python train.py --dataset="regions of photos with short descriptions (Visual Genome)" --conditioning="text" --objective="epsilon" --tokenizer="word" --text_encoder_activation="squared_relu" --text_encoder_mlp_ratio=3 --text_encoder_shared_expert=false --text_encoder_positions="rope" --mlp_ratio=2 --num_experts=32 --expert_mlp_ratio=1 --positions="learned" --lr=0.0042 --adamw_lr_other_params=0.0014
Rows from expert 16 of block 3 of the denoiser, named by matrix and row number. Rows with one number belong to one neuron. Each number is 128 + 32 x the weight over the matrix's rms, rounded and kept within 0 to 255. All counts start at 0. Numbers have three digits each.
# up: expert up (model.blocks.3.mlp.up, 32x128x128), inputs 64-127
# down: expert down (model.blocks.3.mlp.down, 32x128x128, transposed), outputs 64-127
up.7:110171133086192144133215148134127143172148113131115107127092119059157126102124121131124169044128099124168137144141125057128127132097103172131124106142175116101122124117131107111125104130130181
down.7:121158176122118110145137093149093177141151138167113130127117159156137129178126122067125138128127135140115196115071129136118109108083060151122111160126112090114144122145145075173124109101118095
up.8:125125167115077124114112080146121111156085140129133145132122133130108150087108059127132136121128139126131152129105132144074083107163195054094127054088131100145151105130192119146053117142095146
down.8:109070125120109154150089202147100129067130146131186086107093149097104130127136048173158132128148134124137125123125109054127105160174179093134113188146190128155144156169122127135126129142069123
up.9:134135209118147137126074129121131094128078129124122071061113143113108078136143128135132133141091138118133131127133138119130161122136137158127128143125132148141119076124116133166147129132137129
down.9:091128177135109128103103099143121119173125091123146130101132075154115147113126155125188130115130150127123131104158132129136117139141129128090059128128094144156136100155130126128157136146163143
up.10:138169134109157117166121106154143129153123175162129030091049090098074104095113095073070144140183138182128147125135140109108175106043144100155106129124142068126131115183139125092126193151094181
down.10:128177109091140134113039000128142167081093128134137146142138129097130075151146097079128171146095119129134095139080152132122063125124126092131144141139137058135139165140113140174143129109119111
up.11:209020099152133118147167123147134104124077164130110145111139132108076130134122082133170142120124115147099163078092060132122143184129171186122123145159100119129141138166131171103114096069141152
down.11:128010085135094137152146122149128129123048075124110150126155184122142154125126073180161109152122148132088174130122130074144080119130203127116108137120167120133121114149098141177117132172088095
up.12:160163099093163079147058092180086127128141116205079232039114148173055076064128117128080147192178188096213118147125127151139141131106086127161141180114158121174132138129152123148128128173091138
down.12:126138046105154146158101165043166128087147102105109050054145131120136132224126158144108112128080089160153107107130143108118075070100034108182146086132091136222194093200131161097116159025113112
up.13:154118125170126127079143142129107132093115104156145133147126155130120119125115157086103129125105116120128211123166139198114094170146158151125123137110136147148123130109173125127133133112113132
down.13:131136147111129145111034086153117100170104132127101110146127108129139084125178130085117127143128110148155177122106130064123140193183109127143128109149124123128117161122123110126121126155128132
up.14:107160049131133138094110133124136161175121148144208147113127134126150121124204111135139089105151126129059164153094144125125160117070148139109102129095122115117069149123109169135126125128154156
down.14:118154125073151048096134089108146137104144124198101137118071141151119148132134124111129082126145135131206120130130092070128082132109154127120127151138103063103155140131127161170095098149079120
up.15:128133121121085172141143192133100071174171185004127228146255081135123142123153133128169091118011129152071157167090211149117097161070111135122128127106166122135131147135141153189104051183122109
down.15:168159067096147101114086040129159144170132000123126127147041096040161121130129145118188053047185184142190083196133140213156112128135142189086110142126139133131123123126163058128146082133099131
up.16:084144153124086137126059153138194099089114143088188174093140160170121173109192105191115124135145143129106111206104116161116128121112124171144175109114087124072146077146148148040136137146103200
down.16:064154052102101162119142100047037125170127102111118140093130157081099135132132146170141065027080098129167118045161117134172076110005139110118079097109153136142182113159133075177101102123061134
up.17:148144090199127092143129148058116131126113168151128128124105119133130095163113129137131128130128129128171122100127118128148117170091129128128149145135129182133108127127139131109118130128085139
down.17:170182118120137105120138129127196126133093143128116140138141103120133169085090170127109133131130119126120130125127128154132139189088105124179154126125127135126126110097128129124106120142109116
up.18:105093165134139181141129126128191139110116145119101107191129147120153097166109053081110105143070122131105119080119124077114130139133104130084150100137141113109102150109111100110041190099129140
down.18:113055141138109178165137190118189101194114130127039155123128048165168118116129114128085121138153184150119108117077052127136160141128105158120128164102082121092187154135129083128126152129167074
up.19:063221055130062147132099131034133146088125155146191187114117080083099183095171069116146063159135130103135124137100154018128116034102158134152112097104149117202137205119155095115100051157087070
down.19:138133044131127138163158134112108162136148130130077117096167129185126090129125076139192060081145124148255168136163123131131180082110158114126131075255134128124201169126106137127083148105143129
up.20:115000132134111150121136140129099128121132124127126127128128142114111126187119119139196163130130106128100154102109136121136146132129129134114196105070093126124128167132127119129147097097140111
down.20:176026126136086102093130078145126109139127129121138137135161113131118137086128129153160129109140130131127135188131121113157110133130109164158047154119180099116160158131126135128139111131124138
up.21:220115131141089145123096145159093122099118149106120129181182134095166140113092137155163146147079131127129227161132085128152126143147102127137128156165127211097141104120160121101136114143089087
down.21:097135147141142138142058058117085133199052113097124151077105111081116106117143120124126118158183132128129163120173159222069102147125136107161129085111113123147063118090130131118148129125070165
up.22:135150073058098159202125112159139128173177058128143123114134123131158086097104151143133130131094135099118091119051130135111079174104087087124119163156117132129185077095127094105152121067129076
down.22:064124154131165127150082164153129128148120130089127121085101143125133131138095172159102185083164117114159093075122097204127157126149103135145224140117117129096109127156074062085156134131142173
up.23:115182130199186093148128159085089131154129232204153095116112122108150172132130159143131204139129073143192138128112103144191154143081141173127143120128173179109114147142138224131149072153160125
down.23:145229112023133144163139083166113128107177134157126060128128077115129141121117117125131161121114162125115190119129153122115089113089121164137129125166102127130129136098147231112149098077136117
up.24:149113119149140095104128109109119142166165166136114103134167125125125123114116128086191140153134139124173105122136146134135146117138128125121139184138120124113140128097127121152151145118106127
down.24:125125065124139138099113128144147125128128129129131133121136118104112131118128103094155128128157127160075128148175110104125124110156159112057133114159126103121122111081139112116158132120127130
up.25:116096159146128151175096140204149197108194136089197152121128128166137173056124143128095201190128089163128126135099129125147132148139146149108144129171128124138241097148086085155098138132178167
down.25:188048140123180143224081123138127154137180134111116115114139131092168155125152103144125184123136173072153153120145144167141090115082129128119114147156106110129100117138136123089153116122164072
up.26:141117125125128144132097111131140131145091129128116127129144193113129139135150159114127137153177130135092091127139157117110101131157154132127122123130156128125108096136128152143150133167099187
down.26:114086127115157133124132133105116098144111127143121178128081072148097132126140135121172065154113135116112115157130118137201144139134177118128088120126106121113132148125182131127128132146167126
up.27:134128130144132135145124105133135123128108137126129128111124121128120135159149156121136129133118137140127143070136152124111152124110090161122116066130128128132122121177136132129116099160135161
down.27:125117113124129136124154133117128123128125130165092124129168135145140131121128137137128115140135150108130129172144110115128096126091128104109100135141128133137128128188110127140129077115126108
up.28:106164141052163122128171146107130139113102153187096105151148114094113116112144124170162124174090023117133130055108000128102113124136107115104156131181039142142120101157129136094132160162140061
down.28:139150135128149108144104171167114100121167119153145154145193127152117133128157112126180195128128128114049136104137218053179139131102122234143121163113149103210111132119160153112189133094128112
up.29:114129039084095140159135072141158130105170111076135082150138157138124118129178106111164129080112117112058194134128130147178133058120126088112137169130151127074122224128104091102136141160082115
down.29:133151077162096151168127148059186149107143169141128141110113124141123123081097168174100128091176121126212129126101150111074179077120118078103118075156129153062177133171098119212085134131104152
up.30:181179158255118169124177130134042123149079140123176121071131099147157127131115161126105113163161171102107130104116170136128085174161135099108099097161171132080123089077128169174087067083138055
down.30:093140228004102138170139170166046125188098135128105118118076133120176124115111173137139138168075132130116150133181063129075137160139072134134122125175100144087085068137094136111092107132147129
up.31:125150150106155112224103093195135130038148134183227125138152114143109167075115157152102124132090098082138131111129039171099115118119107096128116137107123080094137129137190160175126088136091131
down.31:182214154124228084168066131042081127069157116070156140073145105018160156125177105129130129087097118107203115075100127168139094129140079137173154091063146186137062092129123168120133060198150123
up.32:073154102134120060119163130079128102163133120141104129131093139072120121150128133128131104143203088082080108128126182137121108106098161105127178079044125157118178125134128111165160143158124090
down.32:155147128137081134128202143117149175096167132195113126137206129210074107130128122127094100118023125107123086211152132033132136118155211099127131138170126130105157126115132094031078190107111132
up.33:127123136096100172123079120109135077090143132128138081119127093140022135127133193126109104072124136123107158140065130131162127128127172095134161123137255125057122125158118101107137120220092173
down.33:128100195104136147127098163109133097153153128038133165137136155140061151183127127123094082083134116127146129143101128190108120079128128092109068147133028127144126125133124120141103115147119151
up.34:117121165142127130105128126166152120046128130128108091114128122118122126148124122096138152117123125105058130123081119135127133119111181117144116109131184116122111087099111120118134098158122104
down.34:126095190105085128110146140094130139158136111105122152119121113128078141131128113114135123113137126127143145118102146139111156121145194128130126142102126129132155097129125128127137128128145115
up.35:137140129138129128139160114181138169118177109131138129127169122123193097116140190086137130120128129126144164103140124088160130129162178116131113156096126106135126198138132087058168133127073168
down.35:144128126092130114109188098128149087163127139160162165128156162128131126121140181064117088109125118186152121173183138139087159072194130126108127138155107113113185185175112096210153108098088128
up.36:142075170125117133140112115149182132145138142103138091091135141127122120128182158094134127156054161127086125249143133146065136158128124132138160162079128129133122100132137123126099123148109167
down.36:081117131122125128136133170091096110113089177050129182102128120133132145157114176113140112128137120158154128035179134103117077105122120103140128129131080104149169103127154096129170097130148137
up.37:130216114116138092108116023165126135124150147127044238128140062143158201113116144099123131197151148127150038125201079126140126106092084145072131195128109130157127069118105160170163127125066093
down.37:127169092102121135089128208124200147135151077133127025127086117126137019124119146128111128173070116135123048132159060131130138105090099117109087060158073127148138089134128109101066158087123111
up.38:169122128105135111187058140167136134107142199153130123127130143120069132126131128103125127115108129099138123099125113118117126137126123148123131113123152132125214108027119091122115114125129105
down.38:118048062075130250189126137075131097097101109052104093125124135124077150071129186123124146040122125158179151100167145109129137124132091124128160171234166129164076096134101127099125151133113129
up.39:133128093057098116158157061109163150164095162131123126134184122118138129129127103072077169127126083000161109125138144121118127141136128148123088084144181095182038133083112147095196133146126133
down.39:155149119127181109160161119142128149102117106200115124124099141088084112131167108106091127116133132151172116129032122099138160128187156132158206127084124065197154126123131153129130192122127129
up.40:065126132070173111085137142131130138122123110146185138154155108120122178156121162146051094165133088134115105121072016097110159127129144119149109104194054143127107069151129175157213146150185052
down.40:154135232119128126130091111122137137102141126099130102137104135174072114128166138128153138129136126084129101095051130116167117130114239187091124161076153051131099092164102164102241084117215145
up.41:111168099077142136123179148133141080143121128104146094094120074165190098132112129126129132065150118116125118131140101133098123144131121119156148131090105139125096128123145100161071115093148124
down.41:118170124193194151174179167096103168125138162149127150128131138144139132153128153160130113132113149141131132079109169054158108143112114112192135131101130146083153165135115097128120144135207151
up.42:129132127127091128126131096128131147131118128146125142090169135132123113142146114097126174136132127121128105127126140120145131127132117088128122128126114121123126147176119128129128137074031108
down.42:124124113128128128128122116120116129134074126126098121096090146091121128146127128131100124171122168140121131147118064191126146102141102096090147128113105179127159162172093135128144132128079137
up.43:096089129193134112038112209152125099137131139219137210128127128164145159142114132107127122128151133138148182118136139160118149210198179145187094134143120162148144110178124134159109151108190172
down.43:185124144117107115030111069129104102126162135108098112117130104134211156136119125119120124139062140128116166127126096114123082155148167127132116146175123086131042139108098111119070113149152085
up.44:124140116084169155125129070118158175156126130136100118193120141098129182119129156075067140175117135121102158133140124122129119131127143103117112135111127139118111088128125111105124143105110129
down.44:071128128147206108102128133132143128135115209138148120128117123138054061129132118072129146183164116104149121124138137158128171141110141122129125117106112121154140128127119127136112129131129145
up.45:107044139097162101104110198185183130130128081100183072125217130098073147092091000190208133110038129122087101075106000163146128140172106080134127087193124147117107108163114047135124220123187091
down.45:186063130212120104080077133091127130111132167179168132142173130087167136069193082146102176160168112136128174076114163050128148119124121152105100196051119173118009125136123098147160203127199132
up.46:172031199119187058091110129123195128143129130126155154126138123138192153130108132119099139128135151132132092116125138133118153132187038164124101128201134128071156048096124146130127132154125129
down.46:123044159151168171068152147141135114163148118091139133155107079127137119154086135119091119114135156080113127145100095119152069130164100201127127127042119116081073105107154101128141106122149137
up.47:126163120124129151120105107094080206186127066169148203145128145170108125112128127138133193106028110125080130118136173106155144123128128118130105130110129118128141143188125162123128066156117066
down.47:137125148143146024118114143131056084133131136123121046146059130128092137131141125146114212058143136140116103220125115185105130103135117146118144105165066117190101128166137154087053080105102217
up.48:148104110125061149118129062153130153189144143122132109127130152131088123137125166156138129115106143084125143118133108109120152101118117149128147127128119165103144121113138121128100107100122125
down.48:111036113178121090085128123132138129142117132098107134138121127126089115091154168133103111129221128141116100139127097157139135106146108119143136127163119134124135129108128126109110149126084138
up.49:133128166140127125142105103128124131124126128161129122115096158125119117139121127156149106132128129126156134112127129099149141132110130151128127128144133128128125099150136088149125127130129134
down.49:218127125129127146125125129126126134128129128128147130128152129132122130118124077154144140127128135125128128132132135128136123128109092128139128128138143123127140123176128127146129113126125102
up.50:116099138146134063199131135208123173135124085062155120089134163202130095087118124119117130096117129147150080120108115133121131130126163116121121114139138102175099166123129158121138097129069205
down.50:172098128066128119196199118037157125135090188179165128111130132076149126244138141105172102125147126107084087092121131128153091129127152039145114116105113155157196123121121186143153128128099128
up.51:095130131172094103130151109134139101112220115128107158142114164134125138124135149130134185092127114117123139112186149130136128177119115120111090119082127196154126135080148076124094116124094144
down.51:225128092124153136098115125108125139200120175150084091167129077107139107090099124126116150076178141190124130167178147138141078153133136127125120127137112130123140123100147098123107118142106113
up.52:070070112151081130172128233135121111156141137130131123121108071147119130140128127164136123148098136133125149132100118111051133150139142142112134131162119106094148190104200151176127040124139098
down.52:162132158124116150220164118131134119102163139108083145119132139111183129086116204134146119126111128127173127069173131137125150129106127143135135171115156189122110101144037133102140072126164140
up.53:121127106111117097152128069230112143196099220181144255120056189096142148149101141155134151100173095135142143154122133123153179127120142120131101129139167130155126125081101073086117119172150128
down.53:106126114149123175098138097128132169123123061109118041139165125147153120099128123166128185110025158036219157165124073157150046133129120095139168179145128076139185122123092123090127067080128122
up.54:123112116114128099107100139130110141149128182064145130126157129129147114149166068135139120143166105113115124056120094115129134129122157127175144145126073100095108124091138067120112166156108187
down.54:100115105140137131062138111123124149199138125198139171136092163129118161118151133144114108142143113138092162132132149133164106122132134123164128156112166079128147146133162057186139169095053080
up.55:128124163124134133151165083145115126110025141105115133142148114128093156138140124134170122147106197084098086072196136141148128053117045154186086112135126096139136089154108130127077075136159124
down.55:119107134186137139067154137097074118117186043128161133144191129123129137131120131168114093115148123161121135207153130104122066050065114132181114158122132203080118122189115092124128127128190104
up.56:128205121116110160125067128121056120161104167125126108085129105140118118120125200095099057071112193141154148116125144160129127127128111144130084185097101129129112169131097081185111153094204132
down.56:098145093146094009189052144137137103097128130192158180090160153134204166112134161078131098103144097129123155111155086048115108165115131130123172123159138116142079168167191076136092169150124096
up.57:126156100168127126165141115128142114129140133129136130147130129140163128063094099137107135145091123118159123132153128072122128156146049112128124123142092135135109106128128174165121236140114120
down.57:139137102110119128140127167136134145135140090120145131173131083122144105137135048134103107148153161090131124121133138127125095137130134133121168150132130125111191109130158194062146189119088144
up.58:090148137123130128089185096136174178172125123193072193169146135143105131125113132089094142163083127142137126025158122106167135159243065210127079153188131149158156131071114013252133152132189060
down.58:142086102138119110094136200137196116177106132125126098169176068157129138098152100072132124117140175165107134255137062118125120179201098216037170189080158133127105149087106131028134131138193096
up.59:100126142137151148037120210156105153120134184128125115154169148125128176144093133094193123144131133123138044139142127070120132140137137128162127137202124090158173144098154137149154135159131060
down.59:196104122086102128119073049127122139089143144151139171141121118132117114072172061124182093140116123139134109087152126183093109122128154140196138129157153096193107126091129152104149114129204140
up.60:136165128122120136117118190112110134111094122142071116128152127118126119148117128136122115140126130068235195127164085129159108132172119138147136135141149118119151146156146210116109168102088109
down.60:115201171161105156129127118126132194118111131127102120100172134160144155136120125156089140194083117133052200132159133161154174166166133107119156093141110145127125126092192145143137131130117128
up.61:130112108223113141167163149118133149093124143155118107113127155126134125189136120073167088140135147158122129101128073118197142157125122129129133125145127121138128148134127161123115128119126126
down.61:182098128099167105131148118117146140133102126090125195124175136138151150117110121133142117145150128109098161133140125169123128136087130112089128110123126128118132120118119147133129131174130116
up.62:128203110091134139155109116190108071084128055130190010147171119138109126122145170111051055192073128108057024151075148140119131189131242083170128132120152126114028143108119150128127074104083218
down.62:126127142063133136190109111024084130167128125138111220137050168137135122157133165123133136157093124123145092034110128172141127122150248049129136110133121128144211135184090138152163131135124046
up.63:170136129132121112127117119153129131097093140149109119160147176147126110136114144048119061112184109097069171130107141203116153073130162082132083135113172132108106106136098050075133153125120208
down.63:093130141136104156050147066127118152120121086117097107184098137142130051117118135124135069189120136135212128150090128062165121119174126055100167129074164124163124110084135094129141152138140112
up.64:162123112128139132140136106131132150128116128129132084118145037130117129111136122125116118114125031129134184123115134141153114143142130145143095120150119144108120086098164128122138132118124129
down.64:125114135153203099126126109145130129149133122147112175125137167123116156141102147162112150127141134125128222109113138097159146128152139168125190110120149151097115058074156126129128125123141129
up.65:126118096084136147130121124126196129128088102134060123115090132135134151105131117138129152153098147154202138121134103164111052143135088134060146094150121144162153149191178135128141093058155040
down.65:088131116143140154197109158121126130194030143129147101086194132144161159181121115135135191143128127125114164132137083171132172152109137115093104126134079191101053184130107138127102154124125128
up.66:202106133136153128131151197134143139057125109126121167219188109124097154162130110129135121131101029122112186118140105166149139137190111116142129123197101127102094132097111063089136126112152078
down.66:162105159154134125126114082130087110135121086077127136128162127119165117130147116126135167139156147085123160146108138127098114143186142148080118125091127105108117127112120097197180159196119169
up.67:255113138032130119131133015118127128128102130110095160113212129183119122145126146118108128129100145143144141152128206253128135147186137128200121127180126148072100105087114139184134119124172128
down.67:052100086156133168112137116101101102127124131164132126094033129127109118129093113114200203116147155143129205142127084000128118132159133115127101074138136021101133146171113163079133164126105158
up.68:130127145118142061156058157136120192121129105212136167111130121116139127129125125124058142207113140136118086084140175126129179110127124128136128143146098116136149127148116144157131130116125152
down.68:129126122121121130134058086171136130119145059125152093127142121128122137127163141082127135220134110103121128157145054165130102114134199095113108114112097086131147148129105147150089113132066081
up.69:185086156128072168103110117125116127110070117120129122106115128134126137154161080095137119135130120103111117116093169139096147125145139128169114130116121130093130134128097124154157122136126130
down.69:122069160143108165100128122156053128142087076113150131115126128157136142144134138148134115095146140138134133148115114026143100117146128127180051115123148088141115119115128123121135129177131125
up.70:129161081072124144112121089035132167133123153161125212133117148175150135133105084123142122159098194125104032012130073071190179125127096122190175184128149097135166109082144093169129116167072095
down.70:112093059184176111114120192124199129152111111041132070079134173127121128098125112091087080154156103136157047214074114139121127131183092127137128132131164116153108121064120133104049124099109132
up.71:094048146137126087137135128128113131123131101128124132155185151120150130129147115094126126133112128133122136122120119121111122102134114140182128136128134083135143164120128130158129115149118128
down.71:145094126117133191110128103128112151126154132150063145153112118122134125148136084142149109118154128110146141137135124156163060105111152156162130123124103135123128157107091122131129096129135126
up.72:074137152151178137109159121159156096152090122144151136143060136130110094135155108179113132131141164141026132129192162135139103117091155155121099098140064104141069127100124224081105109115176160
down.72:164106152109193125112235107127096086117133081128153137142190123143147127164087125186157149076123113118120068070161154103124127163092197161097106181091186194129133117221127207135134126117137027
up.73:109096142037095122146174129111214151159106103177066127129110132124120119133126074103138146141126126110126142097091165157121178115247110132129131126115106140114181179130081123117161146103217058
down.73:124100151211065151107187169151109145105131134128185116118167127199167141128141110100145183123122134164068137194080101058135144121207141147089126135125147127091127145079027126165180195145178160
up.74:170100162173127122069119131120129129107110138117093141149056148121136117131098180132130183124127139160128128118136153148128133163120150130116140099127136156129117089137128117134111128161126171
down.74:117120140117177158070125114168127144153094184109114101132155134127115144141123135115138139123119120128143127142164129112133108154117133105163089136139124097154127128103130115128103088127111112
up.75:024124100183103075166154107155149134111138116148127127108107126176158132130117095131111160134158124151154133127114133104129125122119130150114127124092122127120132196085164161133138144175077092
down.75:200133119109080187140174138054134139140181142153129106130150112079129134118109042169130113111113125139138126123103119163163128113070148134074134106159129103040187135125106136108136120113088093
up.76:111140119107195122144134182172123122047071136054149124130148156143128121137117141145126154133113100177096166181134080153152144130127163138107128127153146126118184101116132099150128131136103126
down.76:124099200129207159143138094132118215128142136117127130130118131089127116138157116195213168145066123133167174084145164129120118125126137113126110160098134121200072107118144122127123112120145083
up.77:173148142105170126115123156114149107099090142172056067124099128128133119112107146122135135145165134120144166087133136157161160130154132188110003119131156185142196094082168088121123110158112127
down.77:131101102151214116131133069139109144191097126086130121134209125119143133067108149120136167118107131151118206140157180153082123135116168100081212107186141129171093120109155121120115151110123095
up.78:159127153131167128128092136127148123128147132131119129151078106121118100132131126148145135071163107124127119149103128126108128132146120128106106127121145121119121121080127147169123138128126111
down.78:131115131120126149092135128181122125159130116069097128152178123123145109128148133166128128046130138090131140138110113063129129128115121119105121135092154132115161134115132174113161121136147137
up.79:157128128129130116124130083206139129128097132126125128130129135131104086127143110130082150087132127126108129161131122145150084129136118152123120124124125144144086130149136121094123127102125129
down.79:080126123127150142127171138117137115120125082125109116151153139124137120132184142191154174100098129168125139117111125089128162110128126132132150137128110134116136121156132109135125148126129120
up.80:126121130156105131133125129133122130138142128127134128128116127141146128148116117134129127135127121128124128140128127118109126133129125128133144123127093128128127173128137113131127127115130128
down.80:128116123136128128125124131128134127136127124124128131124137128111133135128122127133128127107135128129132128128128127131129126132127120168155128130146129130128146138129117127138130128140139130
up.81:125096147060089110099063123112080136187140075138108132130084126153131110028108124165124178044069148173075125126096171136150102113109178139163155154028061140092066128159116131107164104112180062
down.81:126068112136073038112116116144128128104139122189194049097106155118128166167135091156129126044125124096176154154117207108076193131096165121181128144133196099045121176191170144127156131118125176
up.82:130134147127141156086136108126079161136114124145124116146122135131136127147121107093067126141150139145202113108134181131131125131140205129132127137134148137137095143133123141128154127148128150
down.82:147134127104126121105128133130121112132124115117138122132098109164109167121123120047120126125128095120065134123148101134126110147091171133124127124162099130164123134145153098129124124127132094
up.83:159126074125160128136091132131098139128125103113226194127122131120119114046143090159120134131119111156100065193127086127094116197140140082109242200143129128170061134225108085113120197149128114
down.83:129112090136186138136051127094137101121068167081194128142105110089127192150066139127059098125119086119138082088100091177142136162151186145162127136129100179122152114183096124104123116128140108
up.84:156151117137170097116140125080170107234138184154105217101130103179124124117121094130130115057118176135112134135121198199144168125116132117104145153110115145166066165217128106112156145106174147
down.84:070149066116083089081182137143155108093163116180119036124157123123188132100072146141125081129156130160128137142135069128082076162107102119116094056114036156127093130165096128131120114131107109
up.85:107121127125121146130116128128131128116128107134155132115115145098084099121140134170128120133133135126148127133132155150139137134137124137161132165129137129136139126110079103125151116093073124
down.85:198139140139148094136128124143121107147124128099129122134141146132081161152105136129117136127112111139128104128136130155143130113162127132134134136133139113110138127135123114065137120117104139
up.86:153096077128175129060137162140168146166122132138096133122114224092127126181099131129131143183120116128101071217146197144071167129135173164115124130130087166125115171177123170135149186093146156
down.86:130175117116091159065162095137128116162123183189135123093126067153115112108120107122138147186122126112059000076144084017128112168095173104061065158134125124107122080182161137090110124128115131
up.87:151194176072092181079131120107140154116102122138121174153093209124077147161149128115123124160084138152153144118112140158096147147206122132118093129178144221107132040221108105127124132096159120
down.87:084208228196108110100099155092070132147094142056167122146088118225092160046132124136108140136159106087088075136094133136123136142132130134137086120131094120180030134186131110128137069124171117
up.88:108098146108102160108105119124145132133177158129151152133132140135161138099095138128168111181117135141107118129127146123125128150107102158128127115135126124130181106129107129156097126120170121
down.88:111101127128108124097127130169158136125146133099129139110106121117104125134128112135117124152143150089157109151147128127101111118089128170138114152172161111110127115128123153101130149116129133
up.89:131096124135176124092146119119117143193152115146179159149083120102155092088120134129131165152088130158141106054134128122148104132153049080129125116101192149107191128128139100136103113114166097
down.89:128070072150155134122164085134085128030111135103127055191137140125122154141131128085101150129129115124124116124157125097129079124145057133127137108202120166077117140136128144154074153097156147
up.90:026178080127078101125137111157131194135106098117062107097089080072106142127114120100160107157132110118126162113069151121150096114186160105180201095119158116126126214085118079143124166124055160
down.90:175111146097102151183126163138123192118124120149129165115132170228132119108123132103126112165105086128167137131122148076167147122144131086130075124101113089048177187096133135125131192119099141
up.91:176229130152126116159147128083103120120091113127132074078124107106131081120130161070146117106095230091135185084212109123115084127128106073125078086128151162106083107123188162089064151151124152
down.91:127214146117120138104158105128059127127097130143048126189147120126136157047135177135090131117183067136107173107190128126126120165130101043129182219135132095096118074153148150198159207129126145
up.92:129055191140110124116129131095204096160118129158150139120144137129139108137107114115141113163097208101077090045150160111141136089145093126124111214154125194063155121135109140206138139145149102
down.92:131040156132093107136118128182127126113140073073129128147187104128159128102112103124098119201171151128113106198110120128131128136158128135108094144072126160128015129128150130051158144135165102
up.93:126143137127125159125128095128157127137128127129128121118146130124128174128126120129130125135126132127128091130132146123132108128165139112128124177124127128120154119128115134132122123133137117
down.93:126112156126127129111115161122121134133137094112122125129098111128127122116126102128119131139149128136128090130132127131127148128164117136104128087150111145125100125128109129125128135128127128
up.94:155128098098121151129187107088163137087133120146116118149107122151140124125200128122116113087108133127103153123131088114113125125050123120174125128102127146150162116128127128141113140146081144
down.94:118133107107186148133119157138129119156129136154125171175142166156132146134131135150089119109184131128136131117133105124090073104113182126164126100108058105123128126083137155128127131125094134
up.95:120196161211143098127160129061128129126121106165113115178124081118170083126088130129146092199145167112109129121197098140123124101097134117103100132130117188120050171117135091077172147132140163
down.95:133242183077120121105180149141141159131146137107109132135190127135097151038131112112161121200146122137150094135136144107112151122102178125130188120134121131084176133115122149153172169150123121
up.96:093155218132126135079118089227126099096048114117130130120127142095122085154141122133111078094153154132089176141100145119125127086173192061148176161144155127122113127136094117133144097175128151
down.96:140133190118107112094134094040127133151135084138143113128110111156100179136097147126150083128149102105159157149128140155182133138202195071146084138093128132100132146140155138112130150128125059
up.97:118071133142116092130135143091159107128127191115170152128081104135100139128081119121128167126121125129127132131137139136131161182145095129142138127127130091140152113142116194132142129130171125
down.97:128105130145121161033127130207136138103127125098141049131132133128130152129085104115145134079120128133127123128129091138140049201134143138125089134144167134115060102130088146142125075122145141
up.98:100118116123144013071157155131103104191131150170176204108091115148171113061132169182144113118221144143131128108140188122127126129142117178131103086127027147115125126018134104151128094204114112
down.98:138129130137108125115253121110114126111155125134128108128179101132182141128116138125134098084007118093169167140114145112151096120143097138106155181126223165059127113119132122105130099074134130
up.99:197117122099074094144192146124136145104145126223081130118139127134108129159136201129138127165129130122026140134193136185109184110166130087137172167137107133112111101128111136128109073197121126
down.99:126159145112125139119130115118131114125137186010115132111150137117122101116110187119176136149117105148119091153186122069125136089134129083132133127089093113137128108056127182112144100130164174
up.100:120175114145141071109113163188109126145078125129093108128089077100149041101137153118135192107205104091123173135105135097125123087032188133138150098142140122119187133146155089120082096137083184
down.100:100148149116132143108120104082126118127163125202104119131153133158148171189122158126121128094068134191139176104130225095101110095091115135117122185143130061136141113116125091181127140127123099
up.101:145174118145119128126125119153132145126091184135124146135179179121109129119127108116128126147120106166177152109113103080129092125134122149128107132168124137135096128178158129109063128119135118
down.101:123252103131146139132172132132129094127095109222129140128068108129125159149153060131177136128142128104074122110125135147134114127103109143106134130129132123203168164169160167146116133126130145
up.102:152125114118107128093136087139141125163093124141147201143129083130100126109133141146063132152123179168146148120124178160135120147149102137212132129108055135111148135132133128102166098128136183
down.102:100077095168171128125161137133103118160095125123131071135128200131141164107121143134057130132119092149107127128120069066108099116127097178135131134195207138125106112174131136135164140136086085
up.103:159136130192127156104061126122159077094107087134204126130134152125016214054137106142139068108068128115132098137120030116108026127096085077130167160086195084077119192093148129173136097131067127
down.103:160106132109114190242105165129037129092168182136119153110110128079125071105151128138127045083127141134198101060107126189131182026130087077160129077184104247099135172182135120127108095166130117